A small masked image model, trained from scratch.
Model: 4.9M parameters, 48-pixel images, encoder norm layernorm, encoder activation gelu, encoder patch size [4, 4], encoder layers 6, decoder width 256, decoder layers 6.
Training: soap at rate 0.0024, 6100 steps, batches of 256.
Rows from block 1 of the decoder, named by matrix and row number. Rows with one number belong to one attention dimension. Each number is 50 + 12 x the weight over its row's rms, rounded and kept within 0 to 99. All counts start at 0. After the name is the row's rms in percent of the matrix's.
# q: attention query, key and value (stacked) (decoder.1.attn.qkv.weight, 720x256, the q third), inputs 0-255
# k: attention query, key and value (stacked) (decoder.1.attn.qkv.weight, 720x256, the k third), inputs 0-255
q.127 135:32 64 91 75 78 57 60 50 40 46 54 55 44 37 42 55 45 47 43 69 29 38 44 51 57 41 35 52 46 36 52 54 37 32 45 65 62 43 32 69 52 49 44 29 62 49 31 32 63 50 49 52 52 26 71 47 54 50 59 78 45 56 60 43 41 42 28 70 37 76 78 84 72 64 55 43 64 37 38 46 41 58 51 43 52 59 55 62 72 56 38 53 28 42 40 42 43 73 58 62 61 63 45 41 51 42 53 39 64 45 65 33 38 43 69 32 30 30 33 48 52 56 35 49 66 41 35 51 53 55 66 69 43 49 40 43 43 59 42 46 56 41 64 38 66 36 53 65 57 42 46 37 42 73 62 51 40 40 61 39 41 36 40 43 47 54 35 46 44 48 56 47 51 49 37 47 34 54 48 47 39 44 67 35 32 54 52 69 45 53 43 42 40 59 70 58 43 50 44 63 54 39 50 46 62 40 64 61 27 45 28 47 38 63 31 60 43 54 63 64 44 39 69 61 54 48 37 31 42 55 47 63 47 46 47 60 47 66 50 44 58 63 62 43 57 61 43 53 60 31 45 59 54 64 38 61
k.127 132:47 59 81 81 65 31 33 43 04 41 43 28 24 31 63 50 62 33 36 56 51 44 59 46 28 37 62 55 42 51 54 30 52 44 58 38 41 53 36 62 40 60 50 50 52 45 47 53 60 51 42 62 45 62 51 67 52 59 55 41 58 56 51 62 37 51 79 84 57 98 60 76 80 80 61 56 52 63 54 54 51 39 59 56 42 60 44 47 45 57 68 57 62 60 52 52 37 59 49 53 67 68 54 54 59 57 51 68 50 39 38 45 41 52 43 51 58 49 53 34 48 56 54 62 47 45 56 55 55 49 71 51 57 34 47 45 47 61 73 45 34 36 48 38 55 39 60 48 44 40 64 47 68 57 58 46 33 54 43 43 47 52 55 52 86 45 64 53 56 64 57 75 49 55 59 54 55 56 48 62 60 47 66 62 47 58 47 44 36 50 57 42 50 42 66 83 58 65 37 51 70 46 56 58 48 48 48 53 39 40 46 38 63 43 46 55 47 20 47 46 32 53 55 42 58 69 62 57 32 57 56 54 40 62 47 45 41 50 34 61 63 28 54 46 46 48 29 45 54 46 53 52 52 44 45 54
q.128 132:61 53 39 25 23 18 57 31 47 45 43 45 48 45 49 57 46 48 48 54 55 54 34 50 45 47 60 59 48 68 47 75 58 54 51 43 41 67 58 46 58 47 53 57 28 47 44 68 47 37 75 44 53 37 57 48 51 46 38 41 40 56 63 34 54 40 43 41 50 30 33 28 45 44 24 55 37 37 57 58 55 41 55 48 30 64 41 56 52 62 46 60 31 48 45 45 38 56 43 66 56 35 64 53 34 52 53 38 44 51 39 46 72 59 55 46 56 56 64 53 32 51 49 57 61 69 47 50 88 79 81 86 86 58 65 32 52 37 39 38 35 44 50 41 82 77 64 44 59 54 38 61 47 58 46 42 43 47 39 39 44 50 73 36 60 62 54 57 48 46 27 47 40 73 62 50 53 35 52 49 27 62 61 62 68 66 54 55 42 38 38 57 53 68 27 69 57 68 53 58 47 67 48 47 33 38 50 47 59 46 65 44 62 36 58 73 62 57 43 65 70 55 49 43 39 45 66 38 57 41 46 38 44 50 54 56 51 47 64 45 47 45 62 49 42 60 53 49 51 46 60 57 43 51 58 38
k.128 139:51 52 40 44 46 48 41 56 71 56 56 50 75 39 58 50 68 61 68 53 43 44 52 50 49 49 36 52 53 32 44 62 25 63 58 51 48 57 56 54 39 43 32 66 48 40 39 65 60 51 45 42 46 38 51 48 42 52 46 55 57 44 54 61 61 65 48 31 29 24 17 46 41 33 36 33 46 43 32 50 62 38 70 63 45 81 39 52 33 43 47 57 60 51 56 50 46 64 67 77 47 51 45 36 51 53 47 64 51 51 61 54 49 43 55 35 56 53 59 58 55 58 46 33 45 42 49 58 98 77 97 89 93 66 37 54 71 52 31 50 58 51 54 56 48 51 71 55 46 58 49 40 53 64 47 54 33 43 42 40 59 54 50 69 40 56 49 69 49 59 34 51 46 53 52 49 38 52 45 37 54 55 49 66 47 54 33 44 41 50 29 41 54 49 36 63 61 65 65 56 48 44 40 44 50 47 58 55 65 38 34 45 54 45 35 36 38 72 58 64 32 55 60 52 26 44 51 47 46 40 50 43 48 54 48 65 53 43 50 51 64 43 25 52 63 56 44 44 51 35 46 68 45 51 65 67
q.129 140:51 46 53 71 52 45 53 57 43 69 72 76 55 59 80 64 57 66 57 74 51 40 48 37 54 55 55 73 58 44 56 57 57 64 51 43 48 53 74 62 60 57 51 65 41 47 51 69 35 54 63 51 62 49 48 54 59 59 59 49 49 47 61 27 30 25 15 58 58 58 40 37 21 26 45 42 42 55 36 44 69 65 35 53 40 69 46 61 47 36 45 43 47 44 56 64 24 44 41 33 50 63 61 60 60 45 49 55 37 47 51 52 32 54 58 50 44 47 57 47 56 58 39 61 41 56 49 38 38 35 40 49 49 56 44 49 71 54 31 63 19 43 46 26 46 54 56 33 39 50 55 69 29 52 50 46 49 62 54 50 55 51 65 41 36 39 53 57 59 35 54 56 67 71 54 53 85 38 48 51 47 57 46 26 55 49 59 63 62 67 61 44 44 29 42 55 42 46 33 44 47 56 60 58 21 48 59 60 55 72 56 43 69 38 65 34 58 61 39 49 62 58 59 55 49 16 47 59 41 57 48 55 63 31 57 45 42 32 43 34 46 27 42 56 63 65 45 45 34 32 65 36 37 54 49 52
k.129 149:61 84 86 72 66 53 63 56 56 52 70 73 58 71 67 50 53 51 62 62 64 56 51 69 58 58 59 48 66 43 44 55 41 77 70 52 73 49 49 58 64 44 59 56 41 54 53 50 51 59 34 37 62 68 45 56 61 43 56 55 31 50 62 34 34 51 38 60 43 32 27 30 28 40 27 17 42 42 39 50 64 42 29 49 44 61 61 27 53 59 49 57 44 75 41 44 51 21 58 47 52 47 43 55 30 54 69 64 57 31 23 45 44 56 52 56 55 35 52 52 43 40 29 56 52 55 45 29 44 33 44 51 53 50 59 40 56 50 48 42 54 66 47 41 25 40 63 60 45 58 57 59 50 52 54 43 54 55 53 65 40 57 64 37 63 41 53 43 54 55 74 41 56 74 51 43 52 46 77 41 58 64 40 38 71 50 49 56 53 59 47 59 50 26 33 44 44 42 36 51 33 64 58 63 62 42 35 63 58 39 36 38 77 37 55 51 48 57 43 44 50 49 57 37 40 34 44 38 25 49 43 50 43 50 35 50 49 28 37 37 45 44 38 46 47 42 57 40 48 33 51 36 43 59 47 54
q.130 110:39 41 25 36 22 39 36 69 41 69 55 47 64 49 47 44 46 45 62 54 65 44 49 54 45 60 62 57 56 63 52 43 45 59 66 52 41 42 42 41 51 42 49 72 64 46 59 56 47 45 45 52 42 69 31 54 25 46 38 65 42 56 31 56 34 73 44 60 18 42 50 43 36 51 64 45 45 45 62 46 48 36 39 54 49 43 35 51 56 43 57 22 51 43 51 59 68 41 24 54 47 45 48 39 47 45 51 57 50 40 44 38 62 68 49 56 67 60 60 56 60 53 51 52 65 45 60 41 69 40 42 45 42 40 63 23 15 41 61 57 62 56 33 65 46 32 56 39 39 57 60 54 72 42 59 48 66 83 65 43 67 62 43 55 55 61 54 59 33 61 52 45 59 45 41 51 36 53 77 57 44 78 63 58 48 41 62 42 50 37 70 50 36 43 52 71 58 53 50 44 56 40 31 32 67 57 40 44 35 35 55 60 53 47 52 45 78 68 34 47 48 54 73 51 68 50 64 70 37 58 63 52 49 43 68 35 37 40 56 85 58 58 49 58 49 56 19 45 55 42 46 37 37 60 60 55
k.130 129:70 31 28 34 50 40 49 58 58 72 50 73 65 54 69 34 60 38 41 53 53 77 51 46 47 51 77 38 57 30 44 45 38 52 51 54 53 42 47 59 48 54 59 55 50 43 32 36 57 55 49 47 38 46 60 51 30 59 42 55 40 41 25 62 24 59 41 48 27 37 35 27 48 47 51 48 32 66 74 52 36 65 64 57 61 40 31 54 59 69 54 24 62 49 65 49 60 72 51 48 64 32 44 58 63 39 61 43 48 54 35 50 49 53 52 67 49 69 35 60 55 42 70 55 55 57 53 50 65 63 54 34 41 37 47 63 56 51 49 40 58 57 56 73 33 36 42 60 59 46 32 51 36 57 36 56 49 63 40 52 43 55 40 52 60 57 50 43 36 44 38 57 76 46 34 63 32 44 70 25 36 55 45 49 55 48 50 46 42 59 84 43 33 55 60 38 59 51 58 42 35 45 50 46 26 63 48 59 47 44 61 50 37 66 77 41 46 64 50 38 53 50 52 79 54 75 39 46 57 46 44 42 88 40 43 53 43 69 61 60 39 57 48 59 47 37 67 25 57 44 48 44 51 43 59 50
q.131 126:42 30 46 51 50 65 60 55 53 72 51 74 57 60 45 53 38 53 42 28 62 55 67 54 38 69 45 43 58 25 52 33 44 47 46 57 43 54 52 55 31 17 46 52 54 46 57 64 45 63 58 42 59 56 35 53 45 53 40 48 38 34 50 54 73 57 52 37 34 28 49 59 68 49 63 50 57 59 37 61 46 23 72 40 43 63 58 45 51 51 56 43 41 39 70 57 35 40 38 62 18 51 47 48 55 56 51 31 50 21 63 42 50 49 39 46 43 43 48 42 59 53 55 33 51 56 39 51 29 50 59 71 53 43 42 60 42 66 42 39 50 61 52 48 56 78 75 68 43 78 57 50 42 68 66 72 75 45 55 50 50 38 37 64 38 41 52 54 48 44 55 42 34 44 50 55 69 39 51 31 39 52 52 56 55 51 52 59 50 43 53 54 18 23 32 37 45 53 39 25 52 10 29 30 48 63 49 41 37 43 32 73 64 48 42 43 79 37 40 56 57 42 69 50 47 57 33 37 64 49 56 36 50 43 40 47 58 42 57 47 46 43 43 28 43 45 48 46 39 58 36 56 43 58 44 63
k.131 132:37 34 41 56 69 75 68 43 52 65 67 63 33 32 47 44 47 42 45 44 64 67 54 34 58 42 40 36 58 63 59 38 36 58 58 62 34 52 44 39 43 64 47 50 58 58 38 61 71 65 45 33 40 42 51 64 67 56 46 44 49 44 51 52 46 54 12 37 39 59 46 45 77 62 66 42 54 67 45 75 52 58 34 63 42 56 53 46 52 48 36 45 58 64 53 55 43 46 55 56 60 46 42 74 41 69 39 39 52 39 61 38 55 49 38 61 60 64 45 72 46 46 63 55 51 53 56 44 36 46 86 73 46 42 35 45 51 39 55 61 55 47 65 43 66 50 59 63 55 48 57 63 61 44 54 52 38 52 65 56 39 54 51 49 52 40 29 42 64 58 49 58 60 55 63 68 60 32 49 58 36 36 35 47 48 41 60 45 63 45 66 63 44 26 05 15 50 47 54 28 14 29 31 39 32 54 30 42 41 56 66 60 50 58 53 42 58 52 40 51 60 31 51 43 54 59 54 47 45 54 70 45 39 47 65 40 41 30 55 39 48 50 60 58 61 29 71 41 49 47 68 52 46 52 38 55
q.132 130:59 44 28 45 48 60 21 47 49 59 35 62 56 51 61 47 67 53 71 41 47 63 32 48 73 78 56 50 50 52 48 57 48 53 47 54 44 55 34 48 37 48 53 52 53 52 78 44 55 47 65 61 48 49 43 51 55 39 59 56 48 63 43 35 86 63 34 42 39 41 38 26 29 46 45 45 25 63 40 55 52 49 51 52 56 28 39 22 55 65 50 72 70 62 54 61 56 32 48 46 45 64 58 49 36 55 39 33 39 58 58 44 57 59 40 50 61 44 40 43 43 56 56 48 61 58 47 58 65 20 41 19 60 70 54 39 57 61 54 35 41 55 49 62 49 38 57 27 60 47 42 43 50 68 44 44 44 46 45 48 74 59 60 63 20 40 38 55 46 40 49 67 39 69 38 68 64 48 47 33 71 53 46 62 76 51 50 45 61 69 57 69 67 44 59 32 34 31 21 33 62 37 53 55 38 49 44 55 47 45 44 43 71 56 53 45 55 39 43 56 57 52 58 47 62 56 41 52 56 52 45 74 57 46 49 53 38 14 44 61 24 55 35 36 53 67 35 43 28 45 45 56 58 53 48 47
k.132 128:21 46 45 52 44 55 54 55 57 71 80 59 56 57 37 44 71 42 61 64 60 61 52 68 56 64 51 46 40 58 54 51 57 78 36 61 55 37 59 45 43 22 78 65 29 54 44 53 46 71 42 38 53 38 57 64 43 44 29 44 63 51 65 47 62 40 48 49 42 38 46 28 41 45 52 40 44 52 39 66 50 55 42 44 48 29 43 47 56 49 50 49 41 58 49 53 46 39 58 37 32 45 48 26 67 50 45 56 60 44 42 34 33 28 38 49 60 45 34 48 48 43 34 56 59 57 53 46 75 18 29 30 50 66 62 47 62 68 70 59 48 62 51 47 65 54 33 40 67 29 60 55 64 53 43 59 39 55 53 34 56 55 45 42 56 42 44 55 34 54 45 58 59 58 58 43 49 43 50 46 59 57 49 56 42 47 44 36 62 68 43 42 61 58 49 15 21 39 30 40 48 33 46 31 51 50 55 69 37 61 75 23 55 34 26 54 28 24 65 49 71 52 60 32 60 50 57 57 44 58 60 39 36 38 61 62 44 40 39 68 58 49 37 42 53 58 41 38 62 55 35 44 35 60 59 43
q.133 140:70 40 56 46 57 55 46 33 53 41 62 60 43 69 62 59 43 52 42 44 31 41 65 49 66 47 57 44 44 63 56 50 60 61 36 65 46 43 61 51 41 65 55 44 41 52 43 57 54 45 32 40 56 57 58 40 54 79 35 37 29 43 52 53 71 69 52 53 46 51 18 50 43 59 45 53 44 36 40 37 52 58 47 44 37 43 51 50 28 57 49 57 70 44 48 61 41 33 54 46 58 60 34 66 54 57 64 46 52 42 47 44 52 56 57 69 47 53 34 51 50 54 44 65 51 66 49 26 50 49 73 33 28 02 33 28 54 33 56 64 52 53 81 40 43 49 49 46 60 45 49 54 64 23 41 50 56 45 54 60 50 55 54 39 56 37 45 42 69 50 49 49 59 58 38 32 67 44 55 43 50 46 47 21 62 41 63 48 42 54 47 61 55 80 66 84 66 72 40 83 29 36 40 39 43 68 54 44 39 50 68 62 52 59 40 02 30 38 45 54 58 53 57 48 52 46 36 44 44 60 47 41 63 53 46 44 52 68 45 41 36 65 66 53 53 56 51 60 61 54 39 51 44 54 57 37
k.133 138:26 51 38 38 32 55 56 49 40 39 65 48 45 68 51 61 33 57 75 48 45 55 64 56 54 51 65 34 62 55 72 54 66 54 51 32 47 50 48 32 47 53 42 44 36 50 67 35 48 48 44 76 69 46 42 59 49 43 53 46 27 53 51 53 81 52 40 43 53 50 50 34 39 63 36 65 30 49 39 63 61 40 28 32 58 46 59 40 41 41 42 47 48 69 49 46 47 35 67 45 54 51 39 53 56 53 55 39 39 54 37 60 35 40 38 48 60 44 56 48 59 38 33 49 49 44 56 55 49 68 66 24 13 19 33 06 40 38 58 58 31 51 51 47 55 48 44 58 61 53 49 45 79 61 51 44 58 44 65 56 52 42 45 41 66 36 55 49 65 47 70 31 54 61 63 46 64 35 54 64 69 53 48 43 56 53 57 40 73 56 58 49 35 59 78 87 88 67 49 53 39 42 35 55 52 46 43 57 39 55 47 42 50 56 45 52 54 37 48 54 27 57 36 38 47 61 62 53 56 46 50 55 32 59 42 40 55 44 42 55 53 52 52 25 62 55 46 53 63 47 60 39 31 58 30 52
q.134 122:49 42 79 41 38 47 39 43 56 69 50 62 44 42 52 67 67 69 60 39 54 54 62 63 60 43 53 45 84 34 26 40 59 49 41 33 67 40 38 59 54 59 45 55 53 69 37 63 49 52 54 36 43 31 52 51 60 57 61 31 49 61 52 44 70 68 53 40 73 65 54 48 60 36 65 57 53 35 65 40 53 56 47 49 59 33 31 52 66 57 67 58 63 48 71 47 49 46 44 37 27 57 34 39 49 26 42 31 47 51 41 49 41 47 69 55 40 53 55 54 45 30 39 49 50 74 29 47 21 60 54 18 45 46 51 40 30 45 53 60 60 63 60 55 47 29 21 25 43 52 48 42 47 56 36 47 57 51 50 63 64 67 54 32 31 44 52 35 59 33 51 42 59 62 62 55 53 32 58 41 52 42 47 63 53 47 39 56 53 31 53 46 35 36 35 47 35 63 57 35 62 53 47 48 53 63 41 50 50 52 56 63 48 53 61 53 67 46 69 58 75 57 70 34 57 40 56 50 57 49 28 39 54 56 54 46 37 40 50 59 29 45 23 59 48 60 63 68 42 58 40 74 55 49 32 20
k.134 111:14 43 56 63 28 49 49 36 60 60 57 57 47 42 48 60 54 59 56 55 55 37 56 62 48 65 60 34 59 56 42 46 54 50 54 55 37 36 65 58 48 65 41 60 45 64 55 45 41 32 64 44 41 50 54 38 51 36 32 39 45 60 45 68 75 68 73 71 79 54 45 48 56 55 49 58 46 40 60 36 50 37 81 59 49 53 48 58 53 44 51 36 57 42 55 56 42 46 60 24 55 37 52 52 64 40 53 37 28 43 43 45 67 37 66 73 54 66 46 44 44 55 37 57 60 65 35 36 06 51 61 48 28 39 39 37 59 59 54 37 59 55 47 48 66 46 46 33 36 57 44 61 57 57 39 64 73 54 50 38 59 50 49 63 41 62 80 57 32 59 19 33 52 56 49 53 54 41 56 60 47 31 51 72 45 40 35 62 49 61 22 45 21 36 31 41 44 44 59 39 63 35 37 60 61 50 60 79 48 38 63 48 53 47 39 51 53 35 56 60 56 65 40 48 40 52 64 52 43 67 46 59 51 36 40 46 66 47 55 45 57 57 41 45 44 46 35 36 55 75 29 59 31 37 62 48
q.135 124:41 41 67 59 73 55 51 47 70 67 76 68 38 65 64 47 51 67 43 62 50 56 34 56 78 34 35 50 48 60 46 56 50 45 62 69 48 51 49 55 63 54 44 37 61 65 49 33 66 60 63 44 71 47 53 48 61 63 32 27 53 55 64 68 40 44 28 50 47 25 29 20 40 49 58 44 38 40 56 36 57 66 45 42 47 61 32 63 57 55 57 49 50 54 42 57 56 53 48 47 60 53 42 69 53 63 55 68 62 62 34 72 53 51 44 27 51 39 45 34 29 58 35 56 61 52 49 53 47 78 46 62 39 29 49 42 64 62 52 33 55 44 53 49 29 61 41 53 52 30 49 43 36 63 55 52 45 32 62 42 47 48 70 28 38 52 57 26 53 44 57 72 44 57 45 62 53 49 53 58 58 34 53 44 56 59 46 62 39 54 57 48 14 43 72 62 47 36 45 57 64 59 51 56 65 45 49 56 58 41 66 37 68 48 26 50 56 42 68 54 33 69 49 58 48 55 49 54 38 42 57 38 46 68 56 47 55 39 28 40 31 27 66 40 36 32 27 48 30 48 49 34 40 46 40 28
k.135 143:71 59 63 65 74 71 69 62 65 67 64 65 63 53 72 70 47 69 44 59 57 52 48 50 65 60 63 57 53 38 78 58 56 60 56 64 45 55 55 29 44 30 46 60 80 57 57 73 71 53 41 60 42 63 35 54 52 57 52 58 48 58 49 44 52 28 36 42 40 49 67 45 31 38 36 52 44 44 44 35 47 56 40 35 43 38 65 46 54 26 50 59 47 47 40 35 44 25 32 45 40 52 50 62 34 34 56 49 61 40 65 41 24 51 49 46 58 38 58 52 43 28 45 48 59 51 29 52 46 72 59 52 44 48 48 30 54 46 65 52 37 51 21 39 64 52 44 44 36 50 64 62 62 64 59 40 57 42 50 57 55 52 55 41 51 52 65 55 62 29 63 43 44 56 45 50 51 76 57 55 64 64 59 38 53 60 30 59 45 52 65 48 00 46 79 73 46 33 45 47 54 54 66 56 70 42 48 46 45 66 37 33 55 42 50 48 36 50 56 57 52 32 55 49 50 48 58 43 34 45 52 49 44 44 52 47 48 38 46 34 61 42 44 33 36 44 54 62 63 51 52 62 38 70 44 49
q.136 130:54 42 40 62 64 71 52 55 49 71 56 60 72 60 64 81 62 55 46 36 47 56 36 52 63 47 59 49 51 56 36 44 58 42 59 68 40 69 37 57 54 80 45 51 57 63 44 65 47 35 45 45 29 58 56 59 50 65 42 58 41 63 60 47 20 39 40 48 43 33 23 23 56 47 57 42 66 28 46 42 25 48 50 52 54 36 29 35 61 50 52 38 62 60 45 66 43 37 46 72 42 64 37 45 50 46 36 40 58 47 67 40 62 46 42 47 63 57 56 51 46 50 47 42 51 55 28 40 65 26 36 19 33 36 46 30 39 47 41 62 59 66 39 74 70 42 46 56 52 54 36 45 49 55 44 36 66 55 67 34 56 59 65 50 46 33 48 40 52 42 34 40 64 54 46 50 27 60 62 47 46 50 43 57 59 76 56 58 60 41 57 58 81 60 61 60 64 56 58 48 32 34 28 15 48 50 50 43 51 34 51 41 41 49 64 52 59 45 51 49 40 39 55 43 45 45 50 36 49 48 50 56 25 42 28 43 51 42 72 59 33 49 69 52 60 47 49 60 38 66 40 69 68 44 56 55
k.136 147:83 72 55 58 70 75 50 50 64 72 55 63 57 51 63 64 66 60 44 58 76 55 69 47 67 67 63 52 46 41 54 56 40 58 40 57 55 38 57 50 47 56 57 48 88 65 42 51 38 37 61 55 63 32 43 66 60 41 36 58 37 68 51 48 45 46 26 39 43 45 50 39 43 53 40 53 65 58 17 33 66 62 52 59 52 42 44 41 53 63 47 43 59 48 63 56 35 65 55 55 57 58 45 55 52 51 41 56 41 54 48 45 47 35 43 65 63 41 52 64 42 57 50 53 39 47 36 37 54 46 51 24 29 40 17 35 33 35 46 36 57 75 65 52 44 48 44 49 58 57 39 51 74 55 62 60 58 52 41 44 57 57 37 63 72 57 57 38 48 61 26 52 67 47 39 42 44 55 52 64 68 48 49 45 46 49 54 41 83 50 45 68 76 57 87 60 56 49 45 54 35 32 57 32 44 55 65 62 31 48 42 54 52 38 50 53 47 35 57 53 51 37 61 37 49 42 57 48 61 59 58 57 37 28 36 62 52 23 37 36 23 56 55 41 59 40 55 49 55 51 37 33 32 52 40 52
q.137 129:55 56 81 35 64 31 53 44 61 50 65 69 54 53 71 54 52 61 30 42 64 51 54 51 42 53 60 69 32 48 52 52 58 59 45 52 52 63 41 37 33 46 45 59 54 40 35 51 53 50 39 55 65 42 49 63 29 45 49 56 48 55 43 56 41 55 60 66 50 20 27 50 40 36 42 41 56 37 36 49 41 57 56 65 29 56 45 54 50 46 44 52 46 43 66 32 36 64 28 49 50 52 30 50 51 59 41 35 36 42 57 54 40 40 40 49 53 43 53 55 68 75 45 50 55 41 45 22 50 40 46 47 46 46 39 92 50 72 71 61 66 44 55 31 40 81 64 42 50 54 31 68 67 56 44 68 58 56 65 47 38 36 44 80 73 42 42 62 59 46 51 44 34 58 54 60 36 67 40 39 61 28 70 49 35 64 55 44 31 55 50 51 73 55 41 19 26 48 40 48 47 32 43 49 53 53 53 65 44 57 52 63 46 37 41 50 50 62 46 61 38 57 63 50 59 49 52 56 50 49 24 57 45 33 22 43 44 50 44 52 37 47 49 45 57 77 34 69 40 38 66 56 64 58 45 56
k.137 125:69 67 54 39 31 34 52 47 62 62 74 67 34 60 56 54 53 44 57 45 40 50 45 77 64 33 65 60 43 70 52 57 60 29 43 37 44 47 52 50 63 53 29 68 52 37 40 41 43 48 49 47 31 58 43 50 63 57 73 41 41 51 42 71 46 79 48 37 41 41 44 23 40 43 36 49 40 35 49 49 38 45 32 44 47 61 36 59 31 39 36 48 78 57 47 36 33 35 41 32 73 58 28 62 51 31 48 45 55 60 78 50 45 57 44 46 63 66 62 55 54 69 54 39 39 53 54 60 33 29 44 55 67 54 55 53 62 56 82 65 58 60 40 56 61 64 44 45 46 44 55 51 56 47 51 55 66 42 61 35 56 41 53 56 41 47 53 49 50 62 57 56 36 43 65 55 37 56 43 53 29 46 53 48 56 58 37 49 47 67 69 40 69 75 44 37 30 27 38 35 52 27 60 53 52 35 56 68 51 54 59 53 41 47 51 55 48 46 45 47 42 41 38 76 43 60 66 38 47 34 51 46 67 55 32 40 66 53 62 57 61 55 37 45 40 46 66 40 40 36 58 89 38 28 57 64
q.138 130:21 61 70 68 75 39 50 38 45 57 37 20 47 58 48 39 42 52 43 55 64 60 39 70 38 40 47 49 50 35 44 37 41 43 64 63 40 71 61 60 28 40 43 59 54 42 49 51 42 41 50 58 54 50 46 37 40 60 70 29 57 56 62 54 35 20 41 51 51 43 60 79 43 56 38 31 50 58 30 60 52 44 44 49 63 63 66 58 40 52 60 52 64 36 57 60 47 49 49 54 35 65 64 62 54 49 53 61 40 32 39 44 49 51 32 52 47 49 53 48 48 40 46 50 56 36 43 55 66 73 55 36 36 42 38 45 61 55 35 39 65 77 57 67 47 46 76 73 60 45 61 58 59 48 45 48 69 45 53 32 42 59 48 71 37 67 66 42 54 48 41 51 58 47 45 72 39 62 65 66 39 48 51 59 37 55 57 36 51 55 34 32 66 43 44 52 34 45 36 21 62 45 16 35 77 30 48 24 51 47 39 56 39 49 36 57 39 62 48 37 51 45 39 58 31 28 58 54 42 61 30 35 67 69 51 56 53 56 49 65 40 44 58 32 34 64 64 60 46 58 60 45 46 60 48 66
k.138 124:74 75 72 74 51 47 59 70 49 42 55 42 38 37 37 55 49 42 67 48 54 46 65 54 48 33 33 41 55 26 54 30 49 17 61 51 43 84 46 48 47 59 38 36 46 46 47 60 47 49 67 42 41 43 43 40 49 55 40 42 50 55 48 42 22 54 64 84 73 71 60 60 62 55 59 56 35 57 46 50 50 42 50 46 64 59 42 65 69 38 35 58 45 44 42 26 63 45 50 41 35 51 41 69 50 67 32 52 42 58 47 50 48 48 44 63 55 38 55 56 43 39 56 43 56 40 36 69 77 61 34 46 26 26 57 50 39 62 65 63 67 45 46 52 49 84 78 57 69 45 53 56 56 52 54 61 63 41 45 64 52 27 65 55 45 53 36 61 27 64 27 63 61 64 41 53 54 36 43 57 44 54 48 46 45 67 54 39 43 44 52 57 49 50 33 68 41 41 49 30 51 46 28 46 30 53 65 24 62 57 52 39 33 50 31 57 60 60 57 40 47 45 59 36 50 34 42 64 40 45 40 56 53 41 49 50 43 50 68 57 55 50 80 53 59 48 38 42 65 52 40 55 43 49 54 42
q.139 124:54 12 55 64 46 43 54 42 67 52 44 51 44 57 74 43 47 42 34 45 63 57 46 40 65 54 29 45 33 47 48 46 38 53 52 55 46 63 34 51 54 55 43 59 51 50 54 55 50 35 38 71 43 26 53 34 53 60 47 48 42 50 63 57 44 26 41 63 53 32 50 43 56 57 57 31 68 44 37 42 67 50 24 75 71 60 67 53 73 58 65 50 75 63 62 62 48 69 42 53 57 62 30 64 50 47 49 34 59 46 57 43 62 50 45 54 44 46 49 59 51 19 56 57 34 41 48 34 48 66 38 41 37 45 42 64 68 40 51 48 48 55 49 74 52 53 61 53 73 48 42 60 38 38 54 47 38 38 40 62 46 33 36 61 62 60 52 69 48 43 67 52 66 56 44 53 65 47 31 35 66 54 81 43 58 75 59 47 47 70 54 73 43 54 39 59 50 24 37 49 41 42 44 48 45 48 57 51 58 44 26 44 52 49 59 53 29 41 38 25 32 71 73 27 48 42 59 72 43 37 46 43 61 48 40 64 58 57 59 54 33 51 64 60 53 40 43 52 53 46 70 56 14 46 52 50
k.139 124:61 84 68 56 51 35 74 76 58 69 77 40 36 42 49 44 36 67 42 41 37 26 52 54 71 70 46 64 37 56 67 44 59 56 50 58 46 46 47 47 47 65 48 37 39 38 49 55 36 49 52 56 69 73 43 50 53 51 38 41 54 35 45 60 43 42 32 74 22 30 56 47 45 52 44 47 29 42 52 55 41 29 60 47 66 57 45 49 62 48 50 58 37 26 55 68 40 45 33 65 39 45 32 27 61 52 40 45 35 50 62 57 29 45 46 44 57 42 59 42 51 57 51 57 80 25 45 59 48 49 31 32 31 50 47 40 60 65 46 68 39 64 39 69 71 41 54 37 43 43 43 53 29 49 58 47 57 30 66 65 51 36 61 54 53 54 55 40 73 75 51 46 54 45 53 35 40 58 48 62 66 38 53 59 44 61 44 60 20 47 62 52 36 42 37 46 49 58 25 54 50 26 28 44 53 43 38 43 56 28 62 42 54 64 71 59 59 49 55 55 42 52 71 45 49 63 44 41 52 63 63 44 69 51 77 55 48 59 54 48 46 46 48 53 65 63 44 40 35 48 48 48 58 53 62 58